From a checkpoint of a small image captioner: decoder norm layernorm, batches of 64.
Rows from block 2 of the text decoder, named by matrix and row number. Rows with one number belong to one neuron. Each number is 50 + 15 x the weight over the matrix's rms, rounded and kept within 0 to 99. All counts start at 0.
# fc1: MLP up (decoder.blocks.2.mlp.fc1.weight, 1024x256), inputs 128-255
# fc2: MLP down (decoder.blocks.2.mlp.fc2.weight, 256x1024, transposed), outputs 128-255
fc1.786:45 45 77 43 28 67 67 45 36 65 59 68 50 58 43 44 48 41 58 58 63 55 43 27 52 25 55 41 48 61 49 67 53 86 38 54 75 41 47 43 46 37 56 35 86 57 40 81 11 39 13 21 40 37 57 96 51 40 34 60 56 40 52 77 57 42 43 38 47 32 38 45 39 49 39 43 14 45 72 73 46 60 61 37 65 43 42 28 49 42 45 38 58 43 89 50 67 07 08 31 37 70 73 67 30 64 65 48 34 46 55 25 80 69 30 47 59 41 12 52 43 78 54 23 76 66 55 59
fc2.786:78 52 77 18 19 60 74 34 50 09 37 85 25 50 55 52 26 50 63 43 54 39 20 53 41 41 70 69 49 86 58 27 11 76 51 44 55 59 62 99 62 55 17 26 51 78 42 63 08 20 37 38 60 33 47 74 73 16 37 66 37 46 46 52 51 31 31 48 72 32 55 31 31 51 14 56 16 94 50 55 48 57 99 19 61 35 31 41 46 84 41 42 64 49 45 54 33 73 33 67 36 66 52 57 26 52 99 48 29 49 77 03 40 70 30 70 76 40 84 68 45 71 52 10 44 47 76 46
fc1.787:15 39 39 40 50 79 64 38 39 97 65 59 55 38 33 40 59 51 64 25 61 16 95 06 49 42 68 00 47 55 51 90 79 84 36 90 69 53 60 56 26 39 79 69 71 33 57 44 40 62 67 15 40 30 61 91 84 28 50 52 49 54 62 36 27 47 28 68 73 57 34 46 62 76 67 57 50 53 17 41 51 58 29 62 46 54 52 66 40 45 90 28 57 25 52 48 33 12 20 15 16 44 73 27 44 39 83 39 12 47 64 61 79 41 49 55 45 53 22 46 89 35 77 52 54 70 54 45
fc2.787:24 48 55 19 47 80 43 27 55 37 72 99 44 74 46 00 82 66 56 46 92 73 34 42 99 29 40 46 35 67 39 17 47 67 66 89 74 63 31 65 65 36 99 21 35 11 74 49 49 27 56 71 97 44 60 85 66 54 79 45 34 60 38 27 57 67 21 67 29 49 49 04 52 98 34 21 60 34 55 44 70 42 32 25 23 19 85 99 26 39 80 32 68 69 63 75 30 38 40 35 42 14 59 24 14 81 79 36 17 52 99 06 30 56 70 43 52 68 55 65 35 04 78 43 13 37 27 59
fc1.788:45 69 43 66 64 38 44 62 40 80 54 31 65 49 63 67 44 26 70 54 71 09 50 37 67 47 74 19 48 36 76 96 76 34 41 51 56 76 47 42 47 57 54 61 37 48 60 57 29 82 71 48 51 51 45 40 23 64 63 54 87 38 53 29 38 29 48 37 44 55 45 45 45 51 58 59 48 27 41 57 45 56 27 71 28 56 64 29 45 27 55 43 37 45 39 52 70 47 61 59 65 73 58 45 50 21 22 48 55 58 43 81 46 56 40 51 69 57 28 51 67 57 29 30 66 64 47 51
fc2.788:53 70 41 42 68 50 57 42 68 51 64 45 35 62 28 45 55 85 58 66 36 44 50 46 25 51 63 46 53 28 28 46 42 68 50 94 74 47 75 57 43 48 81 62 50 42 75 67 48 48 49 55 35 53 56 51 68 57 40 48 37 64 62 52 49 76 51 67 56 51 59 33 43 63 41 58 45 72 55 41 51 84 38 23 56 51 70 41 42 70 67 10 42 32 55 52 42 31 36 65 70 58 48 24 54 21 74 35 53 49 30 43 46 49 67 42 42 41 70 56 63 35 67 46 42 44 48 28
fc1.789:35 46 67 49 25 40 48 51 44 55 55 33 64 47 59 39 25 16 71 55 66 58 74 49 32 38 59 52 70 61 46 54 68 42 45 34 67 51 40 22 48 52 41 44 50 54 39 67 43 50 43 37 37 51 60 48 64 34 52 44 59 41 36 49 69 40 35 51 64 19 42 79 44 30 53 61 41 34 77 50 44 35 50 58 38 61 67 45 44 25 44 58 44 53 47 59 64 27 30 43 44 54 68 73 46 58 18 54 75 56 38 45 42 50 32 39 64 69 15 63 11 75 13 63 63 47 45 47
fc2.789:49 46 41 58 51 56 60 45 53 57 60 56 61 34 57 56 54 55 44 39 47 35 53 55 44 50 41 40 24 40 45 66 39 53 38 50 64 45 53 49 49 51 48 66 54 46 52 49 39 56 68 54 42 52 49 54 39 43 55 68 58 60 54 35 27 51 59 74 63 63 52 66 46 44 52 49 67 56 36 44 52 51 38 57 60 51 42 45 40 54 48 37 42 56 60 52 48 46 40 50 46 58 28 44 49 35 49 43 58 51 65 41 72 46 40 37 46 47 48 52 65 42 55 42 46 58 32 39
fc1.790:39 34 36 52 88 59 45 59 18 53 55 72 55 44 37 52 38 43 63 28 72 30 81 28 57 46 94 09 52 76 63 59 85 80 64 83 43 53 58 30 18 63 52 70 48 20 42 51 38 50 35 18 28 38 49 66 54 62 54 57 41 29 37 26 38 31 28 44 45 44 54 25 42 40 59 51 37 31 37 60 53 46 59 32 61 36 42 41 57 65 46 37 65 33 58 56 85 44 35 51 41 51 65 37 26 58 65 49 35 41 49 31 85 58 42 60 66 67 34 43 70 61 48 45 74 55 65 59
fc2.790:44 29 53 43 79 75 39 33 56 57 41 41 70 37 47 44 47 40 56 67 24 52 35 39 70 50 45 43 17 37 43 42 80 41 45 74 38 38 50 44 46 64 46 57 61 57 50 64 39 87 72 49 80 31 53 45 63 55 39 95 71 59 58 37 55 57 99 66 33 43 69 51 82 62 60 48 51 27 48 26 54 46 42 41 48 36 55 53 59 55 44 40 31 77 47 41 36 41 51 45 46 31 58 19 32 64 82 44 30 00 67 56 49 45 62 75 55 36 44 65 46 50 62 20 33 31 83 28
fc1.791:25 62 62 67 56 43 49 64 33 82 73 36 42 30 52 57 38 35 48 50 70 40 65 45 41 37 60 42 57 39 63 56 67 53 29 25 72 57 50 40 40 27 74 68 59 38 39 57 32 41 41 42 39 43 38 55 38 45 44 50 69 31 49 57 49 23 34 48 66 44 45 43 54 43 55 55 34 36 52 58 37 44 43 66 34 38 66 56 34 42 51 55 59 46 61 71 65 38 35 35 42 56 54 59 57 44 30 47 57 60 33 56 61 49 34 29 57 67 27 70 71 62 34 42 72 54 42 60
fc2.791:40 62 54 53 48 48 47 55 44 62 62 50 51 43 53 59 34 34 49 50 59 45 62 51 39 47 68 36 60 44 48 49 57 54 46 47 53 51 53 36 47 44 55 63 52 44 45 47 41 46 48 48 42 41 46 63 46 42 45 54 59 44 53 47 51 45 46 50 63 56 45 44 54 37 49 55 42 41 46 51 43 51 43 54 43 48 59 47 37 53 55 40 56 42 52 56 61 40 40 47 40 62 54 55 49 49 40 45 54 60 40 46 53 57 49 40 58 55 42 66 48 58 45 44 64 54 46 44
fc1.792:35 59 57 42 36 50 26 19 30 55 89 33 50 50 36 32 85 19 51 65 67 32 77 42 65 37 32 48 49 24 46 36 51 42 33 48 97 66 40 40 53 22 76 61 66 45 47 51 24 47 55 69 59 32 47 58 21 53 60 53 62 55 44 61 40 32 69 43 82 77 62 36 66 65 50 49 61 38 50 44 45 83 61 83 53 37 58 57 40 42 58 42 67 52 56 41 49 47 57 28 37 40 28 51 72 58 41 32 48 64 65 50 45 37 56 46 47 39 33 51 72 73 49 48 77 48 54 41
fc2.792:59 52 55 51 44 45 66 33 34 34 61 62 62 68 51 56 65 53 43 55 49 22 38 56 43 57 64 70 41 49 52 59 50 40 58 31 50 46 56 47 52 41 60 49 23 34 63 49 35 61 69 72 29 29 39 55 49 54 57 48 50 40 40 54 31 60 54 46 58 63 37 37 52 50 23 35 52 38 33 41 32 44 48 60 53 51 61 58 42 30 54 58 59 49 37 55 75 38 59 36 68 39 36 45 80 49 75 45 87 67 50 41 68 30 51 38 54 63 66 42 60 68 07 66 60 59 45 49
fc1.793:26 91 58 74 31 45 50 94 32 57 64 64 46 35 39 44 50 43 48 59 72 39 81 31 57 38 49 28 65 17 70 76 57 52 48 49 63 65 62 58 26 09 46 77 59 50 55 58 27 34 55 52 24 57 36 68 54 53 47 52 61 15 62 74 38 35 40 32 92 31 23 63 74 39 51 46 05 14 76 56 28 66 20 84 51 52 60 34 51 46 58 33 64 34 59 56 81 24 43 44 15 47 63 69 51 50 58 44 30 79 29 29 65 65 49 39 52 61 31 69 42 33 13 44 75 88 50 52
fc2.793:51 74 31 32 33 28 53 60 44 70 68 66 61 36 54 82 49 34 44 50 42 30 81 59 55 42 65 46 33 36 51 62 63 26 68 55 41 27 64 31 55 38 58 68 34 47 52 47 43 45 46 83 49 46 47 44 28 56 30 65 48 44 58 39 50 52 40 43 50 32 38 62 67 32 59 48 54 64 59 67 54 45 43 47 72 70 43 50 19 70 55 55 56 44 54 52 86 58 40 52 27 41 64 45 64 54 62 56 72 74 27 33 13 53 43 37 51 27 31 40 42 39 34 57 38 64 62 34
fc1.794:28 65 66 68 54 43 50 62 35 76 67 38 43 31 53 57 36 39 48 57 70 39 66 41 41 42 59 43 63 43 62 57 64 54 36 32 70 59 49 40 42 31 71 58 64 39 43 57 30 43 39 40 40 43 41 57 42 46 48 51 66 32 48 60 46 28 32 44 62 48 41 43 55 44 58 53 37 39 45 56 40 46 40 64 36 37 67 52 36 39 53 54 55 44 55 66 65 38 45 37 35 52 53 57 56 41 35 46 55 61 36 60 60 54 40 33 59 66 31 64 70 59 36 42 66 56 44 59
fc2.794:40 59 51 58 48 45 46 55 41 57 56 45 47 41 50 56 37 40 48 51 62 42 61 52 44 48 64 42 57 47 47 49 51 48 47 47 53 47 53 41 51 42 55 60 51 44 46 53 46 44 52 51 42 43 43 60 49 48 45 52 56 46 53 45 47 45 46 52 59 52 43 45 57 37 48 51 44 45 46 50 47 50 42 55 43 48 56 50 37 54 58 45 53 41 51 57 59 46 44 49 38 57 52 56 52 44 38 47 55 57 44 50 54 56 50 38 57 54 46 56 50 52 43 45 63 57 42 47
fc1.795:00 73 57 60 30 56 64 55 22 66 47 53 57 31 53 40 34 42 64 42 45 33 90 64 52 38 51 00 72 48 74 70 85 78 22 53 91 55 52 34 18 57 58 67 53 47 56 52 42 54 76 47 15 50 37 52 67 19 39 42 38 39 45 45 51 51 12 74 47 59 11 60 75 37 71 54 44 36 50 34 45 58 15 90 33 57 48 51 36 20 34 63 76 33 32 43 45 55 19 57 39 29 64 69 49 54 15 52 62 44 31 46 47 38 47 61 42 74 35 69 47 48 44 62 51 69 37 38
fc2.795:71 62 43 64 67 54 50 42 58 69 67 53 57 54 73 96 37 20 38 29 80 50 54 45 52 53 43 51 52 46 54 52 72 59 53 44 38 48 52 36 33 43 53 51 26 36 62 63 21 51 41 36 41 56 51 45 48 45 55 70 74 24 47 44 46 11 42 22 39 49 66 68 53 58 61 44 35 27 35 65 36 16 64 71 85 62 45 54 48 30 41 57 46 63 70 67 57 30 33 51 59 56 52 66 66 35 58 42 74 41 42 54 29 39 36 58 77 55 39 25 86 76 33 38 73 43 43 61
fc1.796:32 53 72 53 34 41 47 51 29 62 76 44 63 38 53 36 30 07 58 70 59 43 61 55 58 56 30 42 84 56 65 28 61 63 23 64 93 52 47 61 34 49 61 44 66 47 60 67 26 42 50 45 57 25 40 45 44 59 34 51 69 35 46 57 66 29 49 33 39 27 56 50 26 59 44 54 20 44 29 49 18 56 59 36 60 40 55 42 58 57 55 34 51 48 51 53 93 50 51 70 56 47 71 64 31 52 26 41 40 46 55 15 65 59 63 54 63 67 21 59 54 62 25 28 77 38 29 53
fc2.796:49 25 53 61 31 49 57 47 42 46 76 40 82 44 40 25 43 47 66 32 55 69 42 43 32 24 68 41 63 48 64 28 62 40 60 36 75 44 73 73 46 47 17 91 37 47 86 36 31 44 76 22 65 46 30 29 59 63 53 30 44 50 35 29 74 48 56 84 38 48 45 63 40 67 25 46 44 34 19 46 18 59 37 32 62 66 51 27 96 67 65 22 51 72 54 74 58 61 34 69 74 67 48 48 30 76 25 35 31 52 49 29 58 44 55 21 53 38 41 52 59 77 51 77 79 41 25 49
fc1.797:38 54 47 74 29 30 41 84 43 31 94 36 70 54 53 70 56 53 59 70 58 31 50 60 35 17 61 35 67 17 57 69 57 58 50 18 73 38 58 33 08 01 99 50 52 48 37 46 43 45 43 46 45 34 27 50 39 46 58 58 37 40 43 49 32 40 69 09 74 41 26 37 45 42 19 50 37 28 55 59 46 52 56 66 18 28 60 76 39 04 65 82 96 35 50 46 78 54 29 48 18 43 39 53 84 60 48 48 65 54 42 42 48 39 31 31 44 47 49 65 76 64 09 47 51 68 65 61
fc2.797:38 24 70 87 73 48 54 28 55 14 59 67 44 31 68 58 82 75 51 61 51 55 48 57 72 55 41 47 70 56 61 69 67 61 52 41 43 33 48 58 63 78 39 38 15 70 37 48 74 51 51 82 09 58 31 33 35 56 63 39 03 35 56 58 51 50 41 65 43 56 26 54 30 48 50 58 47 57 44 47 36 48 76 10 43 50 48 45 59 21 33 86 49 49 23 33 67 83 52 37 55 40 57 21 73 67 53 41 78 14 22 82 52 71 71 62 70 55 48 20 38 42 55 83 17 26 34 55
fc1.798:29 65 63 68 52 43 49 60 33 80 70 38 40 32 55 58 36 38 51 56 73 40 65 42 40 45 57 43 60 43 62 56 66 53 34 28 70 59 51 41 38 28 72 62 60 40 42 58 34 45 36 44 41 46 39 56 43 47 46 51 66 32 50 58 46 26 34 47 62 44 44 43 54 43 53 55 36 40 46 55 39 44 41 63 33 37 67 54 37 41 52 53 58 45 56 68 67 37 41 35 39 58 55 58 58 39 33 46 59 60 35 57 60 54 40 33 60 64 30 66 68 61 34 43 68 56 41 59
fc2.798:39 60 51 58 51 47 47 57 41 61 60 47 48 41 52 56 33 36 48 50 62 42 63 51 43 47 65 38 61 43 47 50 57 50 48 47 54 48 54 38 50 42 56 62 52 44 43 51 44 48 52 51 44 45 45 60 47 46 45 54 58 45 54 46 48 46 45 51 63 53 42 46 57 38 49 52 43 43 49 51 42 49 41 56 42 49 59 46 38 52 58 42 54 40 53 56 64 39 42 44 36 59 53 55 53 41 36 44 54 61 40 49 53 56 50 33 58 57 41 63 48 55 40 42 61 56 43 46