Weights of a small image captioner.
Training: adamw at rate 0.00099, 12200 steps, batches of 64.
Rows from block 3 of the text decoder, named by matrix and row number. Rows with one number belong to one neuron. Each number is 128 + 32 x the weight over the matrix's rms, rounded and kept within 0 to 255. All counts start at 0. Numbers have three digits each.
# fc1: MLP up (decoder.blocks.3.mlp.fc1.weight, 1024x256), inputs 0-85
# fc2: MLP down (decoder.blocks.3.mlp.fc2.weight, 256x1024, transposed), outputs 0-85
fc1.425:110120106090092140133118107141142164087095134134122137102130179092061118178117162136048128122153130129143143122120146143147136085098176106137146152117161114132130092104106131103166132139106170157135113123092113081131150151113097136127112060125113113164082122
fc2.425:112165128163115107115160138113113092110147118118118142097116127113190157136130090108162141152133157101096150163156116095107106120064110171109139084157088184103127117137150122142111096156113089094105084119141139140091152127132134137144122132127182098106116093
fc1.426:147144118130159107153149097127099127092126153161146196184177134140140143169122144166100090122126166112124129174132135083141185062083099083140106156096154201102117124138121061115157150112092163165127067115087181142075162123077075113114118129064132088132146102
fc2.426:204120126215128089163159052130050203101137115157148134183092137138099196103089084145124139088119140147126082159160153091129118133120125153163152120135106111141151145113185118089174115136058107156104152042128150137104129143063103135099135152067150125187178098
fc1.427:094107156108108110166111105150136160102140100128093163108138148106100142143146147133095108101131148113105109144142144106153108100095149127144144147114158157133130078128144128151145122161099155159168094085105140132112155153102094174131115094097105093149141119
fc2.427:133126143106128138138124128123126164128130121123120139129138139122125135132121155120123129134129141134117113126132127148140125123132133107139138138117136119125130138120135120131139123139124143135132123130119150124118129144127111124134114110108129131142128127
fc1.428:111094164112112115152116111152145170098136105138106165127145159113094151147131149121097125100140147113115104160141138104147116112101140117137141141104157150132132098114150101149158127157103160163168104096102165149111157149108098155137111097101109100149145112
fc2.428:122120136117128134129130121131136164135132121125118141135141138133111126138130149121116123123133132126116119138129124125141127114120131115140133146114140136126128114131139127135138130143129138130132125120120147133115133134126121132129107114109125131125134128
fc1.429:118070126109119085205116123151122134131156106184167164154135084112124148140184130143099114123127208126155142167155119133140160098072089093104120103063130114149089118111170093141158149178115150202175130088135114158147204136076106154134144118098118085187159068
fc2.429:062132103119061140111092140126140083121148159159163142082102056100175106103082092167125115141083122091140091133103084112132210164123194143107096085114124139121116156104110112117093187049173106160149119099101145159152136078148156157126188154148084195161129200
fc1.430:117086157105114112162110106166146170091137102139107164128144146106099150144131145115088125099134161110109103165142144107152118110102144121136139135106155157139129098111147114161169141151097154169176102092099172146103170158099096159133117098105099100166151117
fc2.430:126127144118129135136123117125125170132134110129110141139135136134110129145128150114122129125136136122118113149136124122138120105112127104134134150120141134130130111129138119136130134147121139141133121120121149128109140126126108143127104103101122121131131124
fc1.431:159103184120125074243089104223185164115140098146065096175077156100125173188163128155079150080101107097128128118120149101131120196153111148094179146121137099067118154093128170117186132211112152143110177076181204131079159132146107089147127137112083167203119179
fc2.431:072124206042047200138109124169207165170160153127083071159062182108140093139096123116083166105174142181124182111088136141113169150100165161124131131104154127104150188112161172132112151170163120154190118117177149121102193103159187061148169142167143241123190069
fc1.432:087105161108099093162150079141144206097093127173128152112106161136081105149146133145113057057203104163115090119151175090108070110104107120117161135133170159093087085167129135110133118130108144137117106107071114150127111125135086191116095118143151130128122142
fc2.432:164183104192094106141136140180164125079133110116124077134122111165165132185097076126124121141107140068103084091139177102141102105109099178111162170113113152132100153114155059109149125089130157134074154135088114112092130114139108179127070133094165114114065179
fc1.433:046104158067090091120116136174116151041090127143062121068099126148095160184173135153096089114122111156200111110175122122118154166092150163175115098100177135078111091142119164131161161137103154131133125148081108151131135105172126196152120118146131116156084147
fc2.433:146170085225092051117153145131048176123144149164104127133146121174118181059123088105141191077102179129136108078127159210160161145077071016188130042126112046102147082153137126134116108097114164120113209102107135165151081112099148078148184109122058104168174172
fc1.434:122086184064122131146102147149141143109114148116105174141165149145109140199117150174113130083199189135105042135167121161087169144122169082117137141106156171092087132169153123116149114134166147178107136114114189139129160128157151128149065154115123121123114095
fc2.434:126073129117153162118121163179128185116140122142158166121148184150105118135104186105158161169139120133189080114132129159074092120089201100140093127185146155159157094127108133136160088164091125117098121179122127115148115113156128130092134086164098125110109149
fc1.435:100080190134135118189134120150107176108137098123071157092146166087114143116172160178185106093133113154111072161121108160185094145143144157115129123087162097103118131144114095080114138155075127131142147079146094155148108139128054117166078142060125101145134129
fc2.435:122131166154180070113127063174072135124133149152134153144111172145167174106153066116050115146113123162080091135140152144112057133111173154126132184122146139161118119131126111113223142184112108121135118153123160160124138139121125157122114175091150128112085161
fc1.436:116140122099080106138101127143146181116137106122159124126163150095065133157120104126065133108171158106113136179119136163156091091072155119105137151078150142112138100144139078119150150161083165153149112132112126082116155161097065161134090072109147083164103090
fc2.436:117176132126116100160099124132114111151129114125140127142112067133174136170141132169138142151110151095108120137105117097145151134082109176143114122087120151084116151103171094130111140135110105117132126113130147150116184096111125149129138131120131104148118095
fc1.437:090113071141081087118102133215165150138129135110125120128117152114110116181155111149117126105117143103124151165123163098108135059017183153134139133082158129074123107129105077130167154172105132150120153121101120096071149148045084172116100110107149108194088131
fc2.437:121159070114082138135087093157127157133141120089121079190116153095108073119140146156144173140111108118130111095137155107102118087045207172159116158154148156117149104081104165090151126155120154098098114154143203110091105078085141158084151110185148102157102120
fc1.438:108149161107105090155087131137157118170129062159107157181110119176147189196079120091075176147119144114179109145173113108124156118107087111061142155121125159129120080090148108167125110255126154171202107134116162135126117147113097157146155115129097126144216088
fc2.438:097171076113114115099122170067148179183072090086206142100053054087081143078140102170188124176089085141140138128076028123160133163180200201063139071164182047064153178119093152099154119101087091079152144150145007084150121157171102086139159147107185133137087134
fc1.439:066132155141118120125111091110117194196119116157128178114124156166063097114085166100082128102116151134081115136134157079137122091111158084136145138164145140149111033100095173165090094207138107126195080081106158145123120165098124151144181102097070129097201133
fc2.439:174146066186163116159142173111132162133172122145139115147108094093100125079026023084125194146136165166127139086160186127197119136115128134162158110099088180062113118114112173168077157109140139105071103137180109138133120094125112086107186112113140144173178171
fc1.440:101083126109107148115120122131177121098151074131050146098159204143103164166116143116121113111115106087152153139138093166094125098099138089081143111179132104173135039153086118065132073199127165133151099089166120079087145121103137136143102132116152138120086135
fc2.440:124135153150075193069192150081123080088111157053127137078087143094175089124190137140147110123134121150133115123139106093157118158146104119133130096164113110181061115163129134099104160104109178118103137106109065166121097137201117135141123133099149121133073140
fc1.441:106119105103125118165127097123109148126130163152135158182196147119135111117146167171104073129138150127078112173131121135161145101117158088146118132100166132130112132160132104106166102128114122161134097133131187154129159175124017169147097114097151116115084111
fc2.441:122145161088103147090120113127160154123174143094125157090114128119097119138143132080115139148121144107135125159082097139112105122140141119148104173079151104161144141138121130128170155144101120127134132169101127113127116111077145160101086145127131134138098119
fc1.442:061128145110141082138106095167164114146117120107088155110161137146146145149213145151106094133104114061102135099116148138126123136099122135146134125108168149107145086120129105181165091170129174134158112114124146140126175153116126132145149114084119153106117099
fc2.442:158133122133142111116157117104129113121132132136178124127100126131189179134145100116150126157111134137113118128170081117082102144116117152151138125177096144147107161117112124134151123118136093091119140133137133151106141146104123161119133168168128091125120126
fc1.443:111086159105113106153113107159144177096139096136107159128144155112089148142139148119091117096136161113109100159146141108147116108098143119145143143101157155138124095116145108159165143155097155164175105100107173143111157159100093154136114093098103092154145117
fc2.443:124120142117129134135126121127127173123132116126114137135133133130106130138128144121122128122127135120120117144135128120141123109122128108137134147123142130132129115128132121138135130146123141138126119118120147128116138134131106131126112107103121125134133122
fc1.444:109118123113100127155075100171124124156075140157156136089146127131120093115112144165074120109141140157093147153120163084110176114109142111099182172122124126171098111115136186195116131147162112159134056063156126135170091185151135155150168139146092134106156127
fc2.444:178141091132130127154138105142110151109055092156132144119087109096107176156104066130153158098160096165109153096145153079178111127128118154131160120123115090120136099105112131184111209112146126129142108107150125084151107107190132107147112128042186109124163130
fc1.445:145121116135157112196130098126120133152107074142119142180132116138140172121118120142116120126130123165126103148102136159183112124099108109142142082101134106113169130142138104171129097121129120159160113109142150131142205155136020122160133078084135091125117147
fc2.445:076117174158093134144149166116098071115122152137173102146123164102166086075102109173129120140176164136125097113178168112126122114111131185129158133138134138087071087137111182080081153125145127071070135146126106144107118068149155122143151115181163138118103135
fc1.446:114119175115131093142120140167137126125125124116123162158119125099135127110182165143084127133110146173131108147137116152138174107061090173105116078083190144132135095061167108142171155171110113109151122112117165136134153138115110113160149086133102106167172051
fc2.446:107088141108115106093125127094145116173117105137235188103137107099138180141144089099143106167090117097139132078148090128126128195124111098108141117144182158116146142146075140100138126168102133086121111145134097128081181129150121165135187140146177123108064112
fc1.447:110086166106118124157123111149151162090139102132092160108161155107100142140133146121095122098144148122097114165130147116153113116108141111142144123114155162125139083136148122158163120140117156168160086088108161146112167155135103164135109095093117102149130129
fc2.447:131132149118119132122121130117123174141135111122123144133125147132118132129127140108123133133136137117129095126127109126139121118123129120127145142118152124126123102131134115131137128144118154134133127125118132132111142129131110127126118111113121129132128129
fc1.448:119136173129180100149107144168116133107082146118099197150226131142134114162173177209132094119123111104138098173130148155128139107113132080117106103082206091136097096115090090141130075157077154142117187133091126132143186149166103122126044075032145085176048122
fc2.448:066162181190215113201085100097128248186098139169078142112092117143050142049058159128178143055121092085120170054091168198141091142134111152124134109163168154093110131158166080156053090114107097114195133105144143134121232138114122060116166139199138150114099091
fc1.449:109115116079126131141111141103203162151161062135124126143156125102096132103144153095139135143144137114122101150151106158188115134156113115093182136095161160089128140131154128142138119137122191152152109135143115137101149138121082086149135097136078107145161095
fc2.449:137151129110128165138100121136116129143123135093122076125172135144118088064185194162157130118104147103147142137131158189117129146125093129115087119073149167124114156167153145137123145150107148110167104162129100132124111109130156113147178086206081098133123101
fc1.450:127063174099155134162134080166165193069158051159077131149127109111076146110152152126104098081143107118146082163147112127117093150124139177096147137137147184106142154154170148103171131128135150146124107059136191113127152115140112101121099122128105124181135109
fc2.450:158104115164161124146175121120125208140122078137120172164090137085115123128105123107113161098152130141117194125112144135155072078073120118113130109121151118138136068157135118123115140137105165146099168092137112129140178132085108089064174083103134116141150144
fc1.451:093109246098175137135158138069172173118133059123123088123162218127108178142154107125091081104203119083052104132162116165138104183181134081081212113121137148024089063162082149076117099205152121105062120128160157129133161146134125133189100102162133162115096152
fc2.451:119073124044070151192157112196163231123135118197067101161173181167096145185088121139074086113127146157206081123126168162133102095097142141106083168138101114159149127158103060151175064111131170143159119130172142033122183106109101171165100094103109183103148143
fc1.452:106096164102106113150117109153147170090145107141113157123152157116091149144141152125096115101140153106103111160137144099148117111095140115157138151091152148144124089121154097154157137160101160163165103099101166141115165148100099174136106095100106094146143117
fc2.452:112127139127132132134123120127128168129133116135117145134132133134113124139128148128123127119123130120120112130126129117137130113114139111142132155116136132124122119127126112139131126136118145141129126120118152131119137134122113124121116115102120124132128124
fc1.453:184108189184085123148111147166085145137087131131139130108159205101098137120064134152133174096172159162057079158121164081150118109102131145074177103133160104191141063157217063130108155174105105121130163102152174154111164157170107147187100103099193128116142106
fc2.453:157158122136139103111077145156164163170175103086132152150144100168163128101138198154135118165098133141109145098100055184107190171120121141060084097132157157093176155216112160054139016190120188170199100138179166119173174132155101030166135177155146138118116103
fc1.454:083125180075095130159115109125158148135155088111127162135128116144112126158150126122099119113145194117106057140138132105139134135120184079139149186115127153141080096104110135169123112198143125196133085061097134108145131170145117177121114128055069124141147113
fc2.454:184122085165119151125147107120146139127124098125099079138074056134041087082086095071163173166116118119204156109138163099164117141136161169100174099129171088145126109109075164188147165096115118108090119138118063111129101117145110135074132128091147136167144127
fc1.455:100055130074127144133150113122201144130168081114113173127134112152106147196163143071123073133085157101169146120189121083144154114070095125202117125146145118126132129047093099157153100202124110141144086131068123188062180166063113164179125108106151138123148062
fc2.455:165057097145095104128084062185089214119086139138158145131122156122102113118048061164043089085054094153180082172121138112138145118129159106083119130133115133203145119169140124091127186095116100190127062099110096112187158163142063224174106181124135131112111164
fc1.456:148145250184162075139156095091073187043134114123142152125125120141110186133147129131156065070118169102129083160144126058118108106129071161178122133116115184116145149131180061089105146143073091118092123083023161116121090116072098172125135126137123098129145126
fc2.456:159147177209218079111155103122067151036120071143156149117151162213154210160053115135087108152153177164124087063195173052097063100127069198175175121163134226170084087159204018160144101132119115098118149092095164153147115062142095076051173178136113121115132148
fc1.457:118077154102118106158110103163147180099139098132104168127146143107092149142139150120095125099137159107107102166145140114154114115103143124143143130104157164136123102118147115160167145151097150173176107093109176152110168159101089151135118098104098094161148115
fc2.457:128127144118133140138125119127134154125138104120103137137136129132114124141128157114127125125128133117118108151137130121141120115119129104138143148119143132128133110140130123143131124147119145141133123111122149124108142137123105140130097105098127126139130122
fc1.458:142155135125075111150083106188143150137127065118116178151163166133118143183098109154117158112120157112104069181143143075143128132084139096094177210081096181146125129088146109186087101201112098165146083083123154087146115197133085192134104139085118077130160106
fc2.458:154184091126071120133073121109131121157067103124209168166074077144144129122077098112149158180084073140152116134131097046153135165150145136083146116132185111056184175085114156173129151100080089105153122142119097097108087129160073129120105127067163113148151132
fc1.459:080082133074071101153135082133143153149116113123152176080116194106118127104170205153124063103176155116063158138128135085130139102100086153095202104111183116151061060133132131114191122198114146138122123063181120162112133150113086169170137130110116125106131098
fc2.459:082108139156102057100161132153143132171131093142116161124032186108182203139207093126143100119168140125144127131138100122160114154080118211146129161085105076177130110102137096084155151210129150079180136136164116168139122074209107116164157114103132103044153095
fc1.460:095071201098054114163139086128122156052121170142059110087115235079084148183124148164025083098163116138092151104112156122166164108088138166161173134129208134132099070090113144068222165118138146121127093069092156153117160145116116150137150088166121120130094093
fc2.460:144156114171105155126176110157073168106149178130074066145076130165131091140110160127147123138190118195096105141147159080126109117055126125125137105149100125141092061185137146125107101120107129122127097111147136204174130065105132112145059154125147126126210063